Weights of a small image VAE: decoder activation silu.
Rows from block 8 of the encoder of a small image VAE, named by matrix and row number. Rows with one number belong to one neuron. Each number is 128 + 32 x the weight over its row's rms, rounded and kept within 0 to 255. All counts start at 0. After the name is the row's rms in percent of the matrix's.
Before each neuron's rows are labels from the 100 images, of 14848, where the neuron reaches its largest size: "colour at peak" is the nearest of a few named colours to the mean colour under the peak; "top examples" is what is common among them. Only what is clearly more common there than usual is listed. The data: capsule endoscopy frames (Kvasir-Capsule). In brackets: how many of the 100, against the usual share in percent.
# gate: MLP gate (encoder.blocks.8.mlp.gate.weight, 384x192), inputs 0-95
# fc1: MLP up (encoder.blocks.8.mlp.fc1.weight, 384x192), inputs 0-95
# fc2: MLP down (encoder.blocks.8.mlp.fc2.weight, 192x384, transposed), outputs 0-95

colour at peak: pink (25 vs 0.2)
top examples: finding: blood fresh (27 vs 0.9)
gate.172 079 [139 126 108 159 143 221 136 114  96  85  98 176 145 124 158 147 160 143 103 110 190 156 151 162 118  90 127  90 107 185  70 128 183 128 125 139 126 159 108  63 106 142 117 115 149 108 126 160  58 131 105 119 121 227 131 159  83 126 153  94  61 151 133  84 134 137 118 165 143 127 119  86 128 125 123 159 187 139 132 163 104 111  98  65 162 134 158 153 197  97 172  90  78 140 134  52]
fc1.172 067 [181 163 147 103 140 100  85 129 134 179 147 100  71 130  36 117 125 123 149 171 141 122  92 121 138 160 136 145 179  95 157 145 101 135 134 145 137 119 153 153 174 129 166 120  98 139 126 121 202 169 161 125 132  60 123 123 147 100 196 178 185  99  99 173 101 128 133 113 112 134  94 177 133  92 135 108 113 132 130 101 137  70 152 196 106 121 130 130 125 129  49 127 146 140 150 191]
fc2.172 087 [104 131 122 126  79  99 168 112  62 145 114 142 140 126 181 127 110 197 152 154 183  83 100 153 123 111 160  91 118 144 103 156 128 131 116 141 179 151 130 121  85 139 120 155  79  83 163  89  89  75 129 132 124 181 139  87 170 101 121 105 101  97 124 102 187 191 139 103 119  89 180 103  86 157 101 123 143 121 137  98 131  93 105 110 112 176 137 196 167 128 149 183 124 127 108 123]

colour at peak: orange (25 vs 9)
top examples: finding: ileocecal valve (26 vs 8.8)
gate.291 079 [156 174 148 160 134 142 126 141 150 121 141 121 174 106 158 139 163 117 124  17 148 139 131 117 127 123 125 142 136 140  58 111  95 127 136  93 120 107  92 122  87 144 185 126 197  79 114 134 180 130  95 117  95 119 119 139  88 219 171 107 143 128 128 171  92  66 136 185  41 137 119 151 131 104  57 103  97 121 168  94 145 121 125 128  87 189  99 153 128 102 139  87 105 123 103 123]
fc1.291 117 [184 122 141 138  72 138 167 182 138 137 122  70 188 161 133 153 121 118 125 132 115 122 128 106 118  92  88 126 126 123 128  99 146 206 170 147 162 157 124 190 141 126 124 101 102  73 106  75 144 117 129 125 113 120  91 128 208 158 110 155 111 134 125 124 119  86  74 147  81 111 118 170 163 107 119 136 165  86 153 127 116 123 130 155 151 133 133 104  76 135 201 161 128 166 132  93]
fc2.291 073 [112  99 129 115  99 129 186 199 110 119  65 142 120  96 130 163 111  37  87 174  80 107 137 185 149 122 142 100 116 112 157 140 103 122  96 126 134 141 136 163 171 174 112 107 166 113 165 156 143  84 128 144 173 143 122 119  94  83 174  94 130 156 120 123  52 137 134  91 149 126  89  72 133 154 152 149 119 160 124 124 156 123 138 128  96  93 206 194 150 192 199 137 140 123 193 133]

colour at peak: black (88 vs 0.6)
top examples: finding: ileocecal valve (80 vs 8.8)
gate.323 081 [142 143 176 131 130 138 118 134  79 179 143 103 103 177 101 149 152 107  67 140 124 139 183  87 109 134 116 123 109 137 160 134 150 121 163 133 127 151 140  97 111 111  65 115 161 127 146  94  49 119 109 164 129 153 145 135  84 141 165 114 122 163 118 128   6 144  77 143 155 145 123 119 126 106 105 118 143  47 166 144 126 139  83 163 137 116 154 139 164 109 151 155 126 109 106 151]
fc1.323 090 [ 93 125 134 169 173  89 142 142 126 155 127  66  78 142  88 136 116 104 101  96 103 200 199 158 130  95 120 128 117 160 197  95 185 188 194 124 121  95 134  88 126 110 170 126 142 126 135 119 145 106 149  77 156 130 116 151  97 132 119 134  79 143  80 148 107  74 102 128  85 145  90 121  74 108 114 149 128 128  97 154 126 188 128 145 107 107 154 160 142  78 113  89 125 152 114 140]
fc2.323 078 [ 83 145 140 138 161  62 161 116 147 108 127 134 120 129  41 129 128 104 194  65  91 155 111  42 130 123 128 122 149 143 142 127  84 169 189  38 112 126 131 119  65 122 139 192 130 131 130 141  25 142 126 144 168 123 153 113 131 130 111 131 134 143 134 172 151 159 146 178  89 143 132  98 132 113 125 176  96 104 128 127 139 126 175 165 100 132 119 135 172 133  91  98  96 115 101  84]

colour at peak: grey (30 vs 6.4)
top examples: finding: ileocecal valve (27 vs 8.8)
gate.240 119 [146  78 139 156 151 152  96  75  81 113 138 124 106 160 136  98 139  98 198 111  91 175 103 150 128 103 116 132 139 140 146 190 162 108 148 187 167 152 116 114 143 143  71 150 144  88  98  93 149 117 127 119  82  93 125 112 166 134 132 102  97 181 147  81 127 132 172 137 124 204 110 106 130 121  88 191  93 155 100 158 106 199 133 143 105 146 153 107 128 182 162 172 192 131  75 135]
fc1.240 098 [155  82  97 125 154 176 117 144 145 143 135 111 118 151 145 103 172 134 190  72 124 129  75 126 107  43 112  99  53 122 157 112 128  99 143 128 125 126 148 127 132 111 125 148 150  81 184 104 239 151 135 162  24 194 168 128 110 100  64  93 150 118 151 133 163 130 108 124 167 125 130 111 124 132 102 133 112 153 155 115  38 137 127 145 137  90 139  66 122 126 173 153 151 104  81 172]
fc2.240 091 [108 157 137  71  81 137 117 214 113 120 185 146 159 171 184 100 124 136  76 111 161  92 238 138  97 136 134 120 155 118 120 129 101 170 126 116  45 102  95 173 116 120 128 147 103 122 141  97 119 169 132 131 129 124 137 140  60 111  72 137 190  58 133  96 118 130 113  81 163  63 143 100 181 132 130 111 171  99 160 109 106  86 118 156 153  84 112 169 116 130 169 130 106 122 145 179]

colour at peak: orange (30 vs 9)
top examples: finding: reduced mucosal view (26 vs 6.2)
gate.165 075 [174 124 127 132 128 174 192 124 156  85 112 140 179 121 154  81 144  79 138 142 142 138 126  52 170 131  69 188 129 129 117  41  87 119 142 180 127 125 131 115 170 146 167 125 164 100 143 116 137 118 124 175 111 128 119 122  55 142  91 151 113  60 129 129 110 122 141 105 129 104 128 190 141 163 135 110 106 183 101 130 177 128 152 120 167 110 135 127  79 181 125 137 105 125 134 143]
fc1.165 078 [114 129  95 111 133 190 138  54  72 133 120 117 170 176 162 107  90  82 121 120 118 121 232 150  90 160  85 120  84 108 190 135 145 134 131 119  83 127 119 165 114 129 110 152 159 118 102 159 184 167 109 118 114 130 118 162 119 168  64 128 123  51 151 128 121  97 128 127 113 141 137 138  84 145 138 137 129 140 108 190  77 210 122 172 153 103 104 127  48  85  63 112 126 101 165 133]
fc2.165 083 [ 84 136 136 161 157  82 152 180 131 135 128 134 152 119  74 184 125 137 114 147 130 144 112 161 158 125 127 136 104 188  87 151 152  57 105 132 136 111 122 178 119 133 134 144 141 126 109 120  97 123 140 145 112 141 112 166 166  92 185 127 113 151 130 159 128  90 134 140 118 117 155 111 140 102 160 149 151 129 127 100 171  23 199 128 140 114 140 147 225 114 143  85 194  99 124 114]

colour at peak: grey (33 vs 6.4)
top examples: finding: pylorus (27 vs 3.4)
gate.39 108 [135 155 111  85 161 169 123 116 176 198 174 124 136  90 124 151 108 187 143 124 119 153 128 143 168 118 128 128 154 178  78  85  51 116 135 144  75 135 138 102 129 156 131 127 186 143 140 175 160 125 125 124 149 169 151 119 124 154 105 122 134  91 117 164 105 111 161 184 127 159 113 128 104 117  50  99 118 143 128 132 156 150 127 159 142 134 120 123 143 141  72 118 112 119 184 132]
fc1.39 097 [137 180  91 203 134  54 124  93 135 136 127 133 115 116  84  82 116 147 100 108 131 171 146 129 149 123  61 141 173 109 117 122  92 144 105 137 111 125  70 190  97 136 149 155 134 115  91 110 190 114 124 183 104  59 109 119 133 182 151 128 128 111 133 140 119 100 141  98 100 126 135 171 152 133 121 183 160 161 139 117 159 103 163 164 123  59 128 129 108 110 134 177 124 141 148  94]
fc2.39 076 [ 79 101 157 119 198 183 154  95 139 179 140 130 120 113  59 135 125 202 129 100 111 120 168 111 123 142  47  96  81 150  90  89  61 150 126 102 123 133 107 116 130 147 118 143 145 126 168 160 126 133 113  95 187 110 128 140 167 116 154 110 119 137  82 206  91 121 168 197 131 141 173  99 114  96 117 110  51 136 175 135 121 160 100 149 159 151  86 145  92 120  93 113  43 118 167 110]

colour at peak: orange (58 vs 9)
top examples: finding: ileocecal valve (40 vs 8.8)
gate.355 101 [ 67 142 111 149 118 182  94 124 130 137 138 159 174 162 206 124 142 144  71 111 137 137  92 111 117  97 111 128 132 185  82 156 121 162  98 121 159 169  78 100 143 152 126  87 117 131 133 145  75 197 105 142 178 153 136 173 137 114  69 157 101 178 150 170 154 155 167 157  84 134 106  49 228 137 134 111 115  96 155 132 121 112  65 135 211 173 141 128 174 136 135 139 114 164 125  97]
fc1.355 118 [154 119 140 158 118 123 121 159 129  81 122 153 145 135 143  68 158 110  84 139 153 149  95  95 145 142  44 120  55 127  75 125 104 124  67 113 105 171 159 164  90  97 122 151 112  88 128 141 162 145 157 127 160 125 120  71 152 141 138 123 180 130 197 187 128 123 151 144  93 123  76 111 159 136 140 120  86 179 157 105 152 162  78 136 140 125 113 161 130 100 160  95  70 143 156  88]
fc2.355 103 [162 140 186 150 127 128 139 143 137  99 138  95 151 107 127  84 128 103  96 154 124 127 108 125  57 153  56 139 140 130  91 155 147  86  62 113 120 136 171 175  72  61  83 148 144 135 120 188 126 180 177 122 166 120  87  71 124 132 157 144 140 128 179 175  69 130 158 143 123  78 119 111 123 124 127 111  99 171 123  90 124 181 103 133 109 125 150 132 158 145 132 131  86 151 166  75]

colour at peak: black (63 vs 0.6)
top examples: finding: ileocecal valve (63 vs 8.8)
gate.21 078 [130 126 160 128 147 130 117 157 145 135  84  82 148 151 107  90 150 140 124 192 164 115 108  88 158 141 135 111 127 154 185 148 116  66 121  95 124  86 117 106 136 127 127 104 200 123 132  79 181  86 142  57 154 126 141 197 149 123 112  64 131 132 175  91 108 128 135 100 121 146  80 142 162 141 139 136 142 109 110 152 138  95  85 121 142 169 109 141 188 117 157 133 158 129 118 147]
fc1.21 093 [ 98 137 117  87 135 106 146 173 146 131 128 181 151 121 140 139 158 154 132 123 166 120  86 136 166 121 131 138 201 144  91 131 119 141 117 137 159 119 160  62  94 125 155 106 215 205 189 153 114 129 158 135 115 145 164  92 131 154 150 106  82 168 155 163 127 151 144 159  63 122  76 132 209  86 111 125 189  81 132 185 148 113 130 127 182 111  64 164 186 147 114 134 147 160  94 104]
fc2.21 084 [153 128 137 145 121 101  50  97 126 103 165 126 110 178 132 216 142 169 164 130 194 149 128 133  99 111  99  89 131 158 144  92 142 133 118 152 126 141 160  62 128 160 110  84 168 140 171 118  86 115 174 151 137 110 143 119 128 159 131 140 134 141 122 117 100 127  64 170 121 195 148 133 143 121 120 110 118  49 184 104 101 156  78 162 146 130  78 161 101 126 102 187 140 108 116 131]