A small image VAE, trained from scratch: encoder patch size [8, 8], encoder width 192.
Rows from block 6 of the encoder of a small image VAE, named by matrix and row number. Rows with one number belong to one neuron. Each number is 500 + 40 x the weight over its row's rms, rounded and kept within 0 to 999. All counts start at 0. Numbers have three digits each.
After each neuron's rows are labels from the 100 images, of 14848, where the neuron reaches its largest size: "patch colour" is the nearest of a few named colours to the mean colour under the peak. Only what is clearly more common there than usual is listed. The data: capsule endoscopy frames (Kvasir-Capsule).
# gate: MLP gate (encoder.blocks.6.mlp.gate.weight, 384x192), inputs 0-95
# fc1: MLP up (encoder.blocks.6.mlp.fc1.weight, 384x192), inputs 0-95
# fc2: MLP down (encoder.blocks.6.mlp.fc2.weight, 192x384, transposed), outputs 0-95

gate.291:458533525551540480420584474530397467524548495538502511499503444506513521495494568501447527539479557522504419498519489492570480435493538494592521517507499499550506460520503480439470474437507488503471523451513506500501494535483500499517473534506415472507476430455453459561518510518573550491
fc1.291:410477474477467495482525519507474486487480516511570530502502540515483496481488491426375493506435487498532546536513549484476495511512505515454526459445431483497551535427527522526490526514531488501528541478495484463489470552494488604548467409492517460486509498510499504550519554464642477430
fc2.291:483472483495486518487509497496502458500502503576523542465477567497484487484506550479417471493555501475516561523473531502478501515496455465422453477507472385498519573440463500539466500482568521424516598509457470462537486606496433635535487448515471461499529500505538500472516562492636509498
patch colour: orange

gate.298:487532591456501499484556534578473461562557516485488490514495529497532478493517476473486529534493522479474479467446486474502452507518490506500519478460442521530543537452494554511496517464552585405455482430489506414524434538565481462488482564516472481526564427489565433480472468499557560531
fc1.298:474514539498469571501476466471469498449559512413500456522512470553507486486571545520520514489478508589593553499525536592558438526536511442497568499506482523497523454514465527501491464475510460495466520499511536534580420427494501497430404511485481634535577448443451477511476477511478509500
fc2.298:469476418448514505547520508530495481468465535471594464526477507461509508474519475527507552503504499527523486524476497597583454548512495514552472503533492542493508461531527463522442496599453445511493560478497516545511512477428550551427500467518521510528493538464502594476546500436498469448
patch colour: black

gate.120:428468384514417515516426473510462496458480539547520500489494470495517563586467470513462514447516525526463578531458493470570486537536507557555504505504443492498454486458499532480420431495501479568496541510504489536525478502518536547510509531498458505559438519478516536513476549523506544447
fc1.120:608494520494534468367438504466445527542557474495523480481512515500450439477528504498509543546529438549597482521526497571465508475472567555499495467477502461456502470524533518529568528502535521463438558490493479566447519509571531389486584436496590481499500517510487410572626537554507473492
fc2.120:447450448546498434515476500495422495497530542476561434485438485551534523552485508522511502445530481494512544516494420488549465514445514590473494554452469477456456557574495537507493462486424521507470575522536499566504432575570533500492539457523526473513507516502498483437494473505497425516
patch colour: orange

gate.137:529459516521513514456523490453473508468489439456489493489560501492560506521520538522516559505533421493565462509569624487512523541502469525480484523467485528551485524545523600480454567479531500520462547472581485543509465522501541518551436511523457450533441462512511515491500459506502485487
fc1.137:438489509539492475450515504482459569366481472482485507520457535401441538428527599501589618507525403516473475505489590545507502477459460529439530551514577456533462507544502546468481471477462495476551497521495541497503450477497499613520484500478510446545501431460460490496523497542487470516
fc2.137:525523496453466586506539468508506529501522500522575416512459505372444556475469584593473533539464541450462501493470469536450547484505494537529514494524534471536578545549476511525507441524455460524541483544497551533488455501427498522452516475490512520548549442497463467500497453444449456530
patch colour: orange

gate.260:545427487569436443550540511470520503427569529448504496477510503533547507488469455523458480481514476445450529520490460536436470501448494469488470514490518547460460500516511480487560519513467438525504572408552511426484538499476433512545467496561414496560543525482466546546472528488508461432
fc1.260:476571492501452529541511484499474479498514571538506501417504541540427497532476498505493491497526521571509508520489427511506506514616499488423500499490554536533498507466497481419502561502470609529496453506469488530484485500567551479451450556504563489474473502575636422459485512511498460526
fc2.260:596402494587453457424486522471568471464537489517528479533543517506516490512534490566457456428552480452456508487497562512429506490418538531514465502531505501533441465526569484588508502462447477550502452463578475428477451413492511572502489489509482429556536525409481567541508507457545582493
patch colour: orange

gate.74:505504455497505478473459462501505501499467488480505503508491498531486533467510529506498466478514506517418502514532455432514463461406495542515511521546493464510501500501422511509526523439432502476477513504489484495522509491492505551533553552514424571461502598487562520508522515490423491475
fc1.74:361475500472480474485517509519461472551498473511501489464452471510442407530464444489437532502497499508534483472462504526396566492521480508492453490495530579487485569510482497476587480518499578570503521574500576476529506511595520504456446534524507393478485521499535525581466497527500558509
fc2.74:441487488515502450514471405489509502533438444457491478564521432558460524503506528512463436492539507496410498563498479466502445387418560538529511511510515476492555500512434501540517521485398461531484488519494486535519489512497519554494476547526423549483466506487519527521515543495480476483
patch colour: grey

gate.42:508529464507507525445482485569595545491462455540544491517432457510469499534516454574527506503521480474487569455459574479500523489492511514454522551484511542510464438474488533562439468457469592508446468492502555442527498498426574545495490540533447486488487440505507496513430453480461497477
fc1.42:478621479566488492511462505525483475539501487498491489493514566566474521509503470490547521425433445611499511450449491481489491509537505525492560573508506520504495477499468525495513520456479539464494496537546490491485442455402497564544489514490525530547499493522470548498521529514511503501
fc2.42:495501571541474476522559479448465452506504500415533495507589579570457454532472509427465514449485483524469458504487425493505466570461442530510508477551499550531511499476427482508502561514509531470515575454559515483521500488540393462509477433504565520572578532505502514530520582592490423519
patch colour: grey

gate.52:639504601495455483473516567600513498470483439463548510516527458456514567501474492540497513493553512477471506499467473432525496455514452443456502502461397514562508511475535527562462564539496487567525507405438520553468424558479476471512459466505495482489516493453424447510549479487499493475
fc1.52:542508519501502449483517506571522567462515433482521503418544498496411546449497495490515479494493489559520508615508525545512468399546521488564511482445422425565532462459470503441496436543525458464490606463489500505446504542489474491437474538562523492507521499523542467581481464567543497510
fc2.52:473455482520534535507512430435448513500523517536506481462556581498467557440581499495496500509488512434522564560514515567519536509520483462519546549485480433523526459558435539434474443481544494440486488589509505464524490475539472513429491535578532468533500541581545456549500503495430526543
patch colour: black

gate.254:499468495554492520501474454430527502495456501519542492579553491559500503551530516507457446556496499490495532520491499561476508503553457464453479490576441511490393474455482500566485478509546526558560457500589480486535443520438511480481406545545467442492502473519554453453535512485594485472
fc1.254:540530471522501521501510400434503530495494464531558454576464475512431449411540488491520463564488431512442474521518450516534494510506506501455471444510502484511440534502573444485518508516560547476537482504481463492460455469460556477515432449497459482473455480502520506501580508521562506450
fc2.254:438599505497490586477513564544439543495556604504504491457504538401461513496430456492528557483483580536512434458508474446561512491530464455515513483469556461531611477532517460477547498474500503526445555429421489539461510474497500484506506500522515518508523505440461444480500500428463499534
patch colour: grey

gate.209:445478454532490427476459462467519454483512488510480592510505499476496438496505463474566493481506414570542541593508514472455499497496411514475519477465463504496484454500499555496443412545489485509474445471472462534524479533497502511523537488518534498485550532477561554504484507514594476563
fc1.209:458535559484500517521507498500520530490519563510539443503536493531517481486465501521430503547500503440518512529496576442371498472499483469554507512487575568524499523509513490564500483477447532515472439481500476494485613502473479499519514471508522513495499471469513522485471500492512516458
fc2.209:512499497541488505435467456508583463507481459461497511555534465589521506542507443466507502498419541524579511491444494412409477509511416479496551508497520519551468475472545534529501523475479564535472510494476419520498531514465563525476479478510475541516496567523565591485520486518579480494
patch colour: black

gate.258:500458457537553520438496449489604551461465542471516526453532548507488463528499497483498497585420481532512447519482508498467518504497505474535507453510522495497507519536548481544521539487494503511560497501461486506511527501464547512472474567483477496516474510480531521498571463535493461503
fc1.258:463516497533499435522546490420428477441525478499464432469516513561458436423551590549526541521445515552541565507522523528447581491512477527480491573500478465493495499482489511509569516505562510462490455517507434511496502470496528543482469444443557486464585444491497571477495487542463461548
fc2.258:534481463575501471509535529488568571493530498604492468481501528498471506488479493529423532519458500512558499403487544500432496534438459512473504513512609463534502490496445568502497473480497510500569490456412490433426463486488449511436517501490447493470417521515511579417472490527502610461
patch colour: grey

gate.273:493503489502521435485484582474473505501513417489507556470475500539471476487463464437435514480505411491504507374498532535512480522519578493418497480494506554496450551487513480559541529499410606466526495575428474515483498517412469463451542486551561446509501509539527514494505480470484436488
fc1.273:484507468530563476550484524459572439443487496514504457514446444508498574578505536439464503471462491513444503427585467517432559504509498478578467496536457545489555544507504488471502494483467492522455513437493532496448507499566523520446504435548520477502507558537486473500481494507465510530
fc2.273:497499503581518482489434601418555525438513505515415529502500509552458495575463529487488509479522517502503508408611503599476524477491516454519472497535467533468541540473493468544501511490427536526486495534432526480450498504546542488458517466551515490476532551542480518542460509533442502541
patch colour: grey

gate.296:533534477449521484570506502448488513537574476497514540520572463453507525466508531455467498463477491399538553488523515470400516467531442430486523519511551497544478491519531512420536500451542494476522511525453514538529597594523479556456440510502493533431488484481507518512448585542486529460
fc1.296:518533502507493420548523459486477495503626526497530534605491534499474523532499448481505505488433440477503460496505509512509443497507471523476417483503487499497532554444492552498459458508458523496516556507467489498438493489519492489522531479550593493490464481477473560519474533464510409485
fc2.296:445404442496438429493500520492476561549504434475496449520571535448551446498542487542497507438515487503562551432443551493487433474469464552553431412505527502491512492544506499584511564519450552515506394484489395495561544475515524476478584470505532516550535496512445480489586509471468505494
patch colour: grey