A small image VAE, trained from scratch.
Model: encoder arch vit, encoder layers 14, decoder activation silu.
Training: soap at rate 0.003, 14000 steps.
Data: 42238 training examples, 127.3 epochs.
Rows from block 6 of the encoder of a small image VAE, named by matrix and row number. Rows with one number belong to one neuron. Each number is 500 + 40 x the weight over its row's rms, rounded and kept within 0 to 999. All counts start at 0. Numbers have three digits each. After the name is the row's rms in percent of the matrix's.
After each neuron's rows are labels from the 100 images, of 14848, where the neuron reaches its largest size: "colour at peak" is the nearest of a few named colours to the mean colour under the peak; "strongest on" is what is common among them. Only what is clearly more common there than usual is listed. The data: capsule endoscopy frames (Kvasir-Capsule).
# gate: MLP gate (encoder.blocks.6.mlp.gate.weight, 384x192), inputs 0-95
# fc1: MLP up (encoder.blocks.6.mlp.fc1.weight, 384x192), inputs 0-95
# fc2: MLP down (encoder.blocks.6.mlp.fc2.weight, 192x384, transposed), outputs 0-95

gate.44 115:506563543533510582532585376450596488499536497496486475486594515509512452575468479552453398522512535564518569510434488494437511523534481505513456464557507595517466455454514523558464495470440538515480553465479508466538475480476499482493506498531479529547429470480560510537521498513505492493
fc1.44 098:530532510593463533496481447488522523477457464433500567481507430499488504511453523478526484428523522419525565497490517437424566544532439502484425562477490535460513480524582504518483459479530481571534553469516472511517452474489515499510574479494545553503526501499509534576466515481394548453
fc2.44 098:500472503565453506560533539509503489413465481516502530508474580476451533502462512494521502510407551537534582457486463469522524505509493525465463590447502498478495501566486580492515499504554473592537505436505479478449466523466476498499548488476562539424526550494426552538437522422446514489
colour at peak: grey
strongest on: finding: blood fresh

gate.160 073:507489500513535522489512420498500496485498494530492474432523507471596503538548426585497540503520487448536486495508517498584476483436520509505420489546525527421501635501447498547426520499583573519477464505498435385469444467485508497489472529563526432508559510448426467488530470513530472528
fc1.160 080:502466446513506461476411572503493530545450494531421558532556477420527534466505483480513450473539503483479564488508521491374501463499429506450552535497467516522508472462544510457463529567497484514490482536563483480463508516509499524541556517525504502525517525489503497522495555512503506437
fc2.160 085:500463563465458463501391579463483480516493561547456463526511562507462430393511502529496551437478448410501568550503506552435466432528484485432477498560504484428523494624477468509535500482507557537458522519466528458490504524539453502571509497524454532529524440526459503539499585499489547484
colour at peak: grey
strongest on: finding: pylorus

gate.226 090:516475525505520480477508508465502429528529498517557535446493462457569496414524519427492521559512517444506507461419491512530483506397533493541459544508507480526501531614482511566443453527465465440535477453511468428513479559520544494500494500503543461472527466495536479472449507461505546493
fc1.226 075:544532570550548512536491530529485492419542508526495482490492517449522522436529482489505448477463522518501485433502495456543484515491536495556470464518518524533554514586440481553519486562485533425456444518496492492536429508438557558491517490429537425443448430536579502312488509456494538462
fc2.226 071:407470501491518489432513568524538480514390500568476470543451433495417565530440468564496477499491474516496428417541501519538455467541475516516546456556451481523513479485559532549497536475491523504569479537470545506504455488500477445533490505541536519542510463470406499484515436508497493528
colour at peak: black
strongest on: finding: ileocecal valve

gate.330 090:502481473499500520543510505439563508502541423479432469525590532378573471453512501465623509511446453457468496510444431511597454448507532546489494484593539449530507438505533453472469489534462490477466485499522494520478373489502543503489537504489513519504547467458531495489470526490510513516
fc1.330 074:479475454556530531480494485502525505537526506498515479494504542553486539474439502455535557505470478481452509479526543511482455515508453514422508444515512432508458526461554434465570541460505469558546478523468511545447430488528544517542580424437451501490464455510409510430465533501517549531
fc2.330 105:504496531557473510608490577472530455561535484489483481498550476482569464521475445448602502456386482541483580531467485444592491514494499504541446504545559516514470423481563506481509503538506500518494509438499442498507444540512515493496538534476542501547531491498510460514465531473503550461
colour at peak: grey
strongest on: finding: pylorus

gate.164 099:447515532462522461477489511530527534493551518487508467531494525504514546501501395510490591471503513498478453501542458577567435516546495506435496526473516527499418479541578528537435459489506506492470511429489462442491414531471543420561496541494592526435550488522470491462501498543475550483
fc1.164 091:483545563503538534481480468551509509453530570501488484476449484492536503497471472609492464492472453559503424462547536473495440528556423505530481520484495516523470505589526468508530428413523498475412551515512466532544489531499568457451455462465543527503484481447453466489541517470454478429
fc2.164 090:453545557490464438544499407504452524423477482516528524442441481514533580551533518515520501460507481577502493480497497513465550559555486455521472574496525486576436495589548506499547443475469477443500529448498484418518446503522500457492453517492532484561542473481512498474535413494523605465
colour at peak: grey
strongest on: finding: pylorus

gate.374 096:497465503501471462499486504531496497514480465501564578486471522541495498559526468510570542569489500457616498406505509440498472522468460548497521520520362465531463465565559466535566435475546492497406522457567529507574463508511525465487554504504471495504451500485545470500494537550553538472
fc1.374 075:492547501495507539501554504518459469503517549497477526500524523470574479506466514489550527487519411545497422486409496521489512520527481456521507416474488500562572490485488502490468468500531507529491508443482444515504488525569411556533429485500461528523626530485547502546456533441519474499
fc2.374 120:502565507530495505469518494525482481514525582471477476471509542479567465386499496402473475495487497537483498534462488508495571487514492461500515487494527506498493546442458547524431472517499483493491478486451496492508479530535413556518458478450505475460532495479501503509446458455474458601
colour at peak: grey
strongest on: finding: ileocecal valve

gate.270 071:451487524511501502509477530485542529530500509497512461426536497504533472577461534504463501564560476503545466575495501495518556485586493465473461497522498524580556491503531474480472477468469513490484470410472499518493490498501515520446484528482571481566394540494558445484535511452511508481
fc1.270 085:516452609499560480437507419573425496481519547468484496500466494499508567520507528546433481474497494520504506509456496491539480500503535515473544519506484428516538483412459534524501531545467523509434520515534493482549477517501451461453485478458463422437437427539557398425558437495550509490
fc2.270 087:548448523468516466504596442601524503505523539472481576486429502515498521487562500558387479489503552509490500459501516499542494567496521513509534508512476449441471465467487552531445483515510530497526571456584497516500461525521456463588464451501504520509531474495435419404419411523512488485
colour at peak: grey
strongest on: finding: ileocecal valve

gate.306 112:487486418465498542494556457559432461488486558450500478509600446502513492540499457505454486597522463497514497469598523497479499506470482527488571481551447474515494530536441494480495592438519533536514496492464457468539501497482428430496400540530487475529517454428411491568418522511541486496
fc1.306 070:467507474451524477455545504530493512487472509414497464592545494480399530603484505555503512520465402453495542517461503520444572495511429487432537419511495504456527492471506473462485586448512484533508550508439500529472522482497452520497500581525460455502564536470478460626502473533524503501
fc2.306 098:495510456535549456482497573501486461498493528404525477545558498496471522566478516555513520506484379387520515545484546498426572516525472450432422508554467511416568557443577502438540489501494504533547557486478534504495532532505489549530537529549581485472506553468512519557495483560502477504
colour at peak: black
strongest on: finding: ileocecal valve

gate.133 074:378460438438467502520480472518533544491509542437492502549477492496519494545477503570467457559485426467475479483554551505496410473577480499479506581535502462469503509408539471424509556397510542510492531469499505532499467578490503481522524499478493544547544533462513447554495446506530482499
fc1.133 092:588512464505564489430476513487595528531486452528525493504503475489497544491543518495623447421444474494515514527441552493628462526531495506478483502458609443452457524437505491499501418472436508462516494539462497505518479568509511549545500437429504518427460475497589443470473489478518478531
fc2.133 080:500489504551513507508516522482485489482504496468526520452458524531535539502524443501484491530504507497469464468504444528512473446501509487537442535545468544503511487534465478553480476544474525489470518509524494568560497497463487483477507541494493491489508481509441506439534507495481502474
colour at peak: black
strongest on: finding: ileocecal valve

gate.186 121:488512455508521518500498492540534433509482467450577431475563481504522499532438508528363439442502562505506459521521583478471442551512495409493449496484465471511442497552497494470466497462507486466462544430523405492517524478504500437499503540540426495504525525526514496542510506563578529501
fc1.186 111:488452618502486485573406481589491531453492539553502528536473540499486476540538516488503491526503490500501434498524529443578457528448541493503524475551438491480486484533562510457496492503489513458445445455503502542464506493495482470562507509433487445468444490548449497432530464495491555447
fc2.186 113:509500559519540486541475501428523534516536517570461547562417527490511530483589472477529536605525513559488513477460491542488607470472509503457482498560542474482459470465512546526459471486530508499526496524440597543462452462468462525492562453513611469494481455492532496487442493485392498516
colour at peak: orange
strongest on: finding: ileocecal valve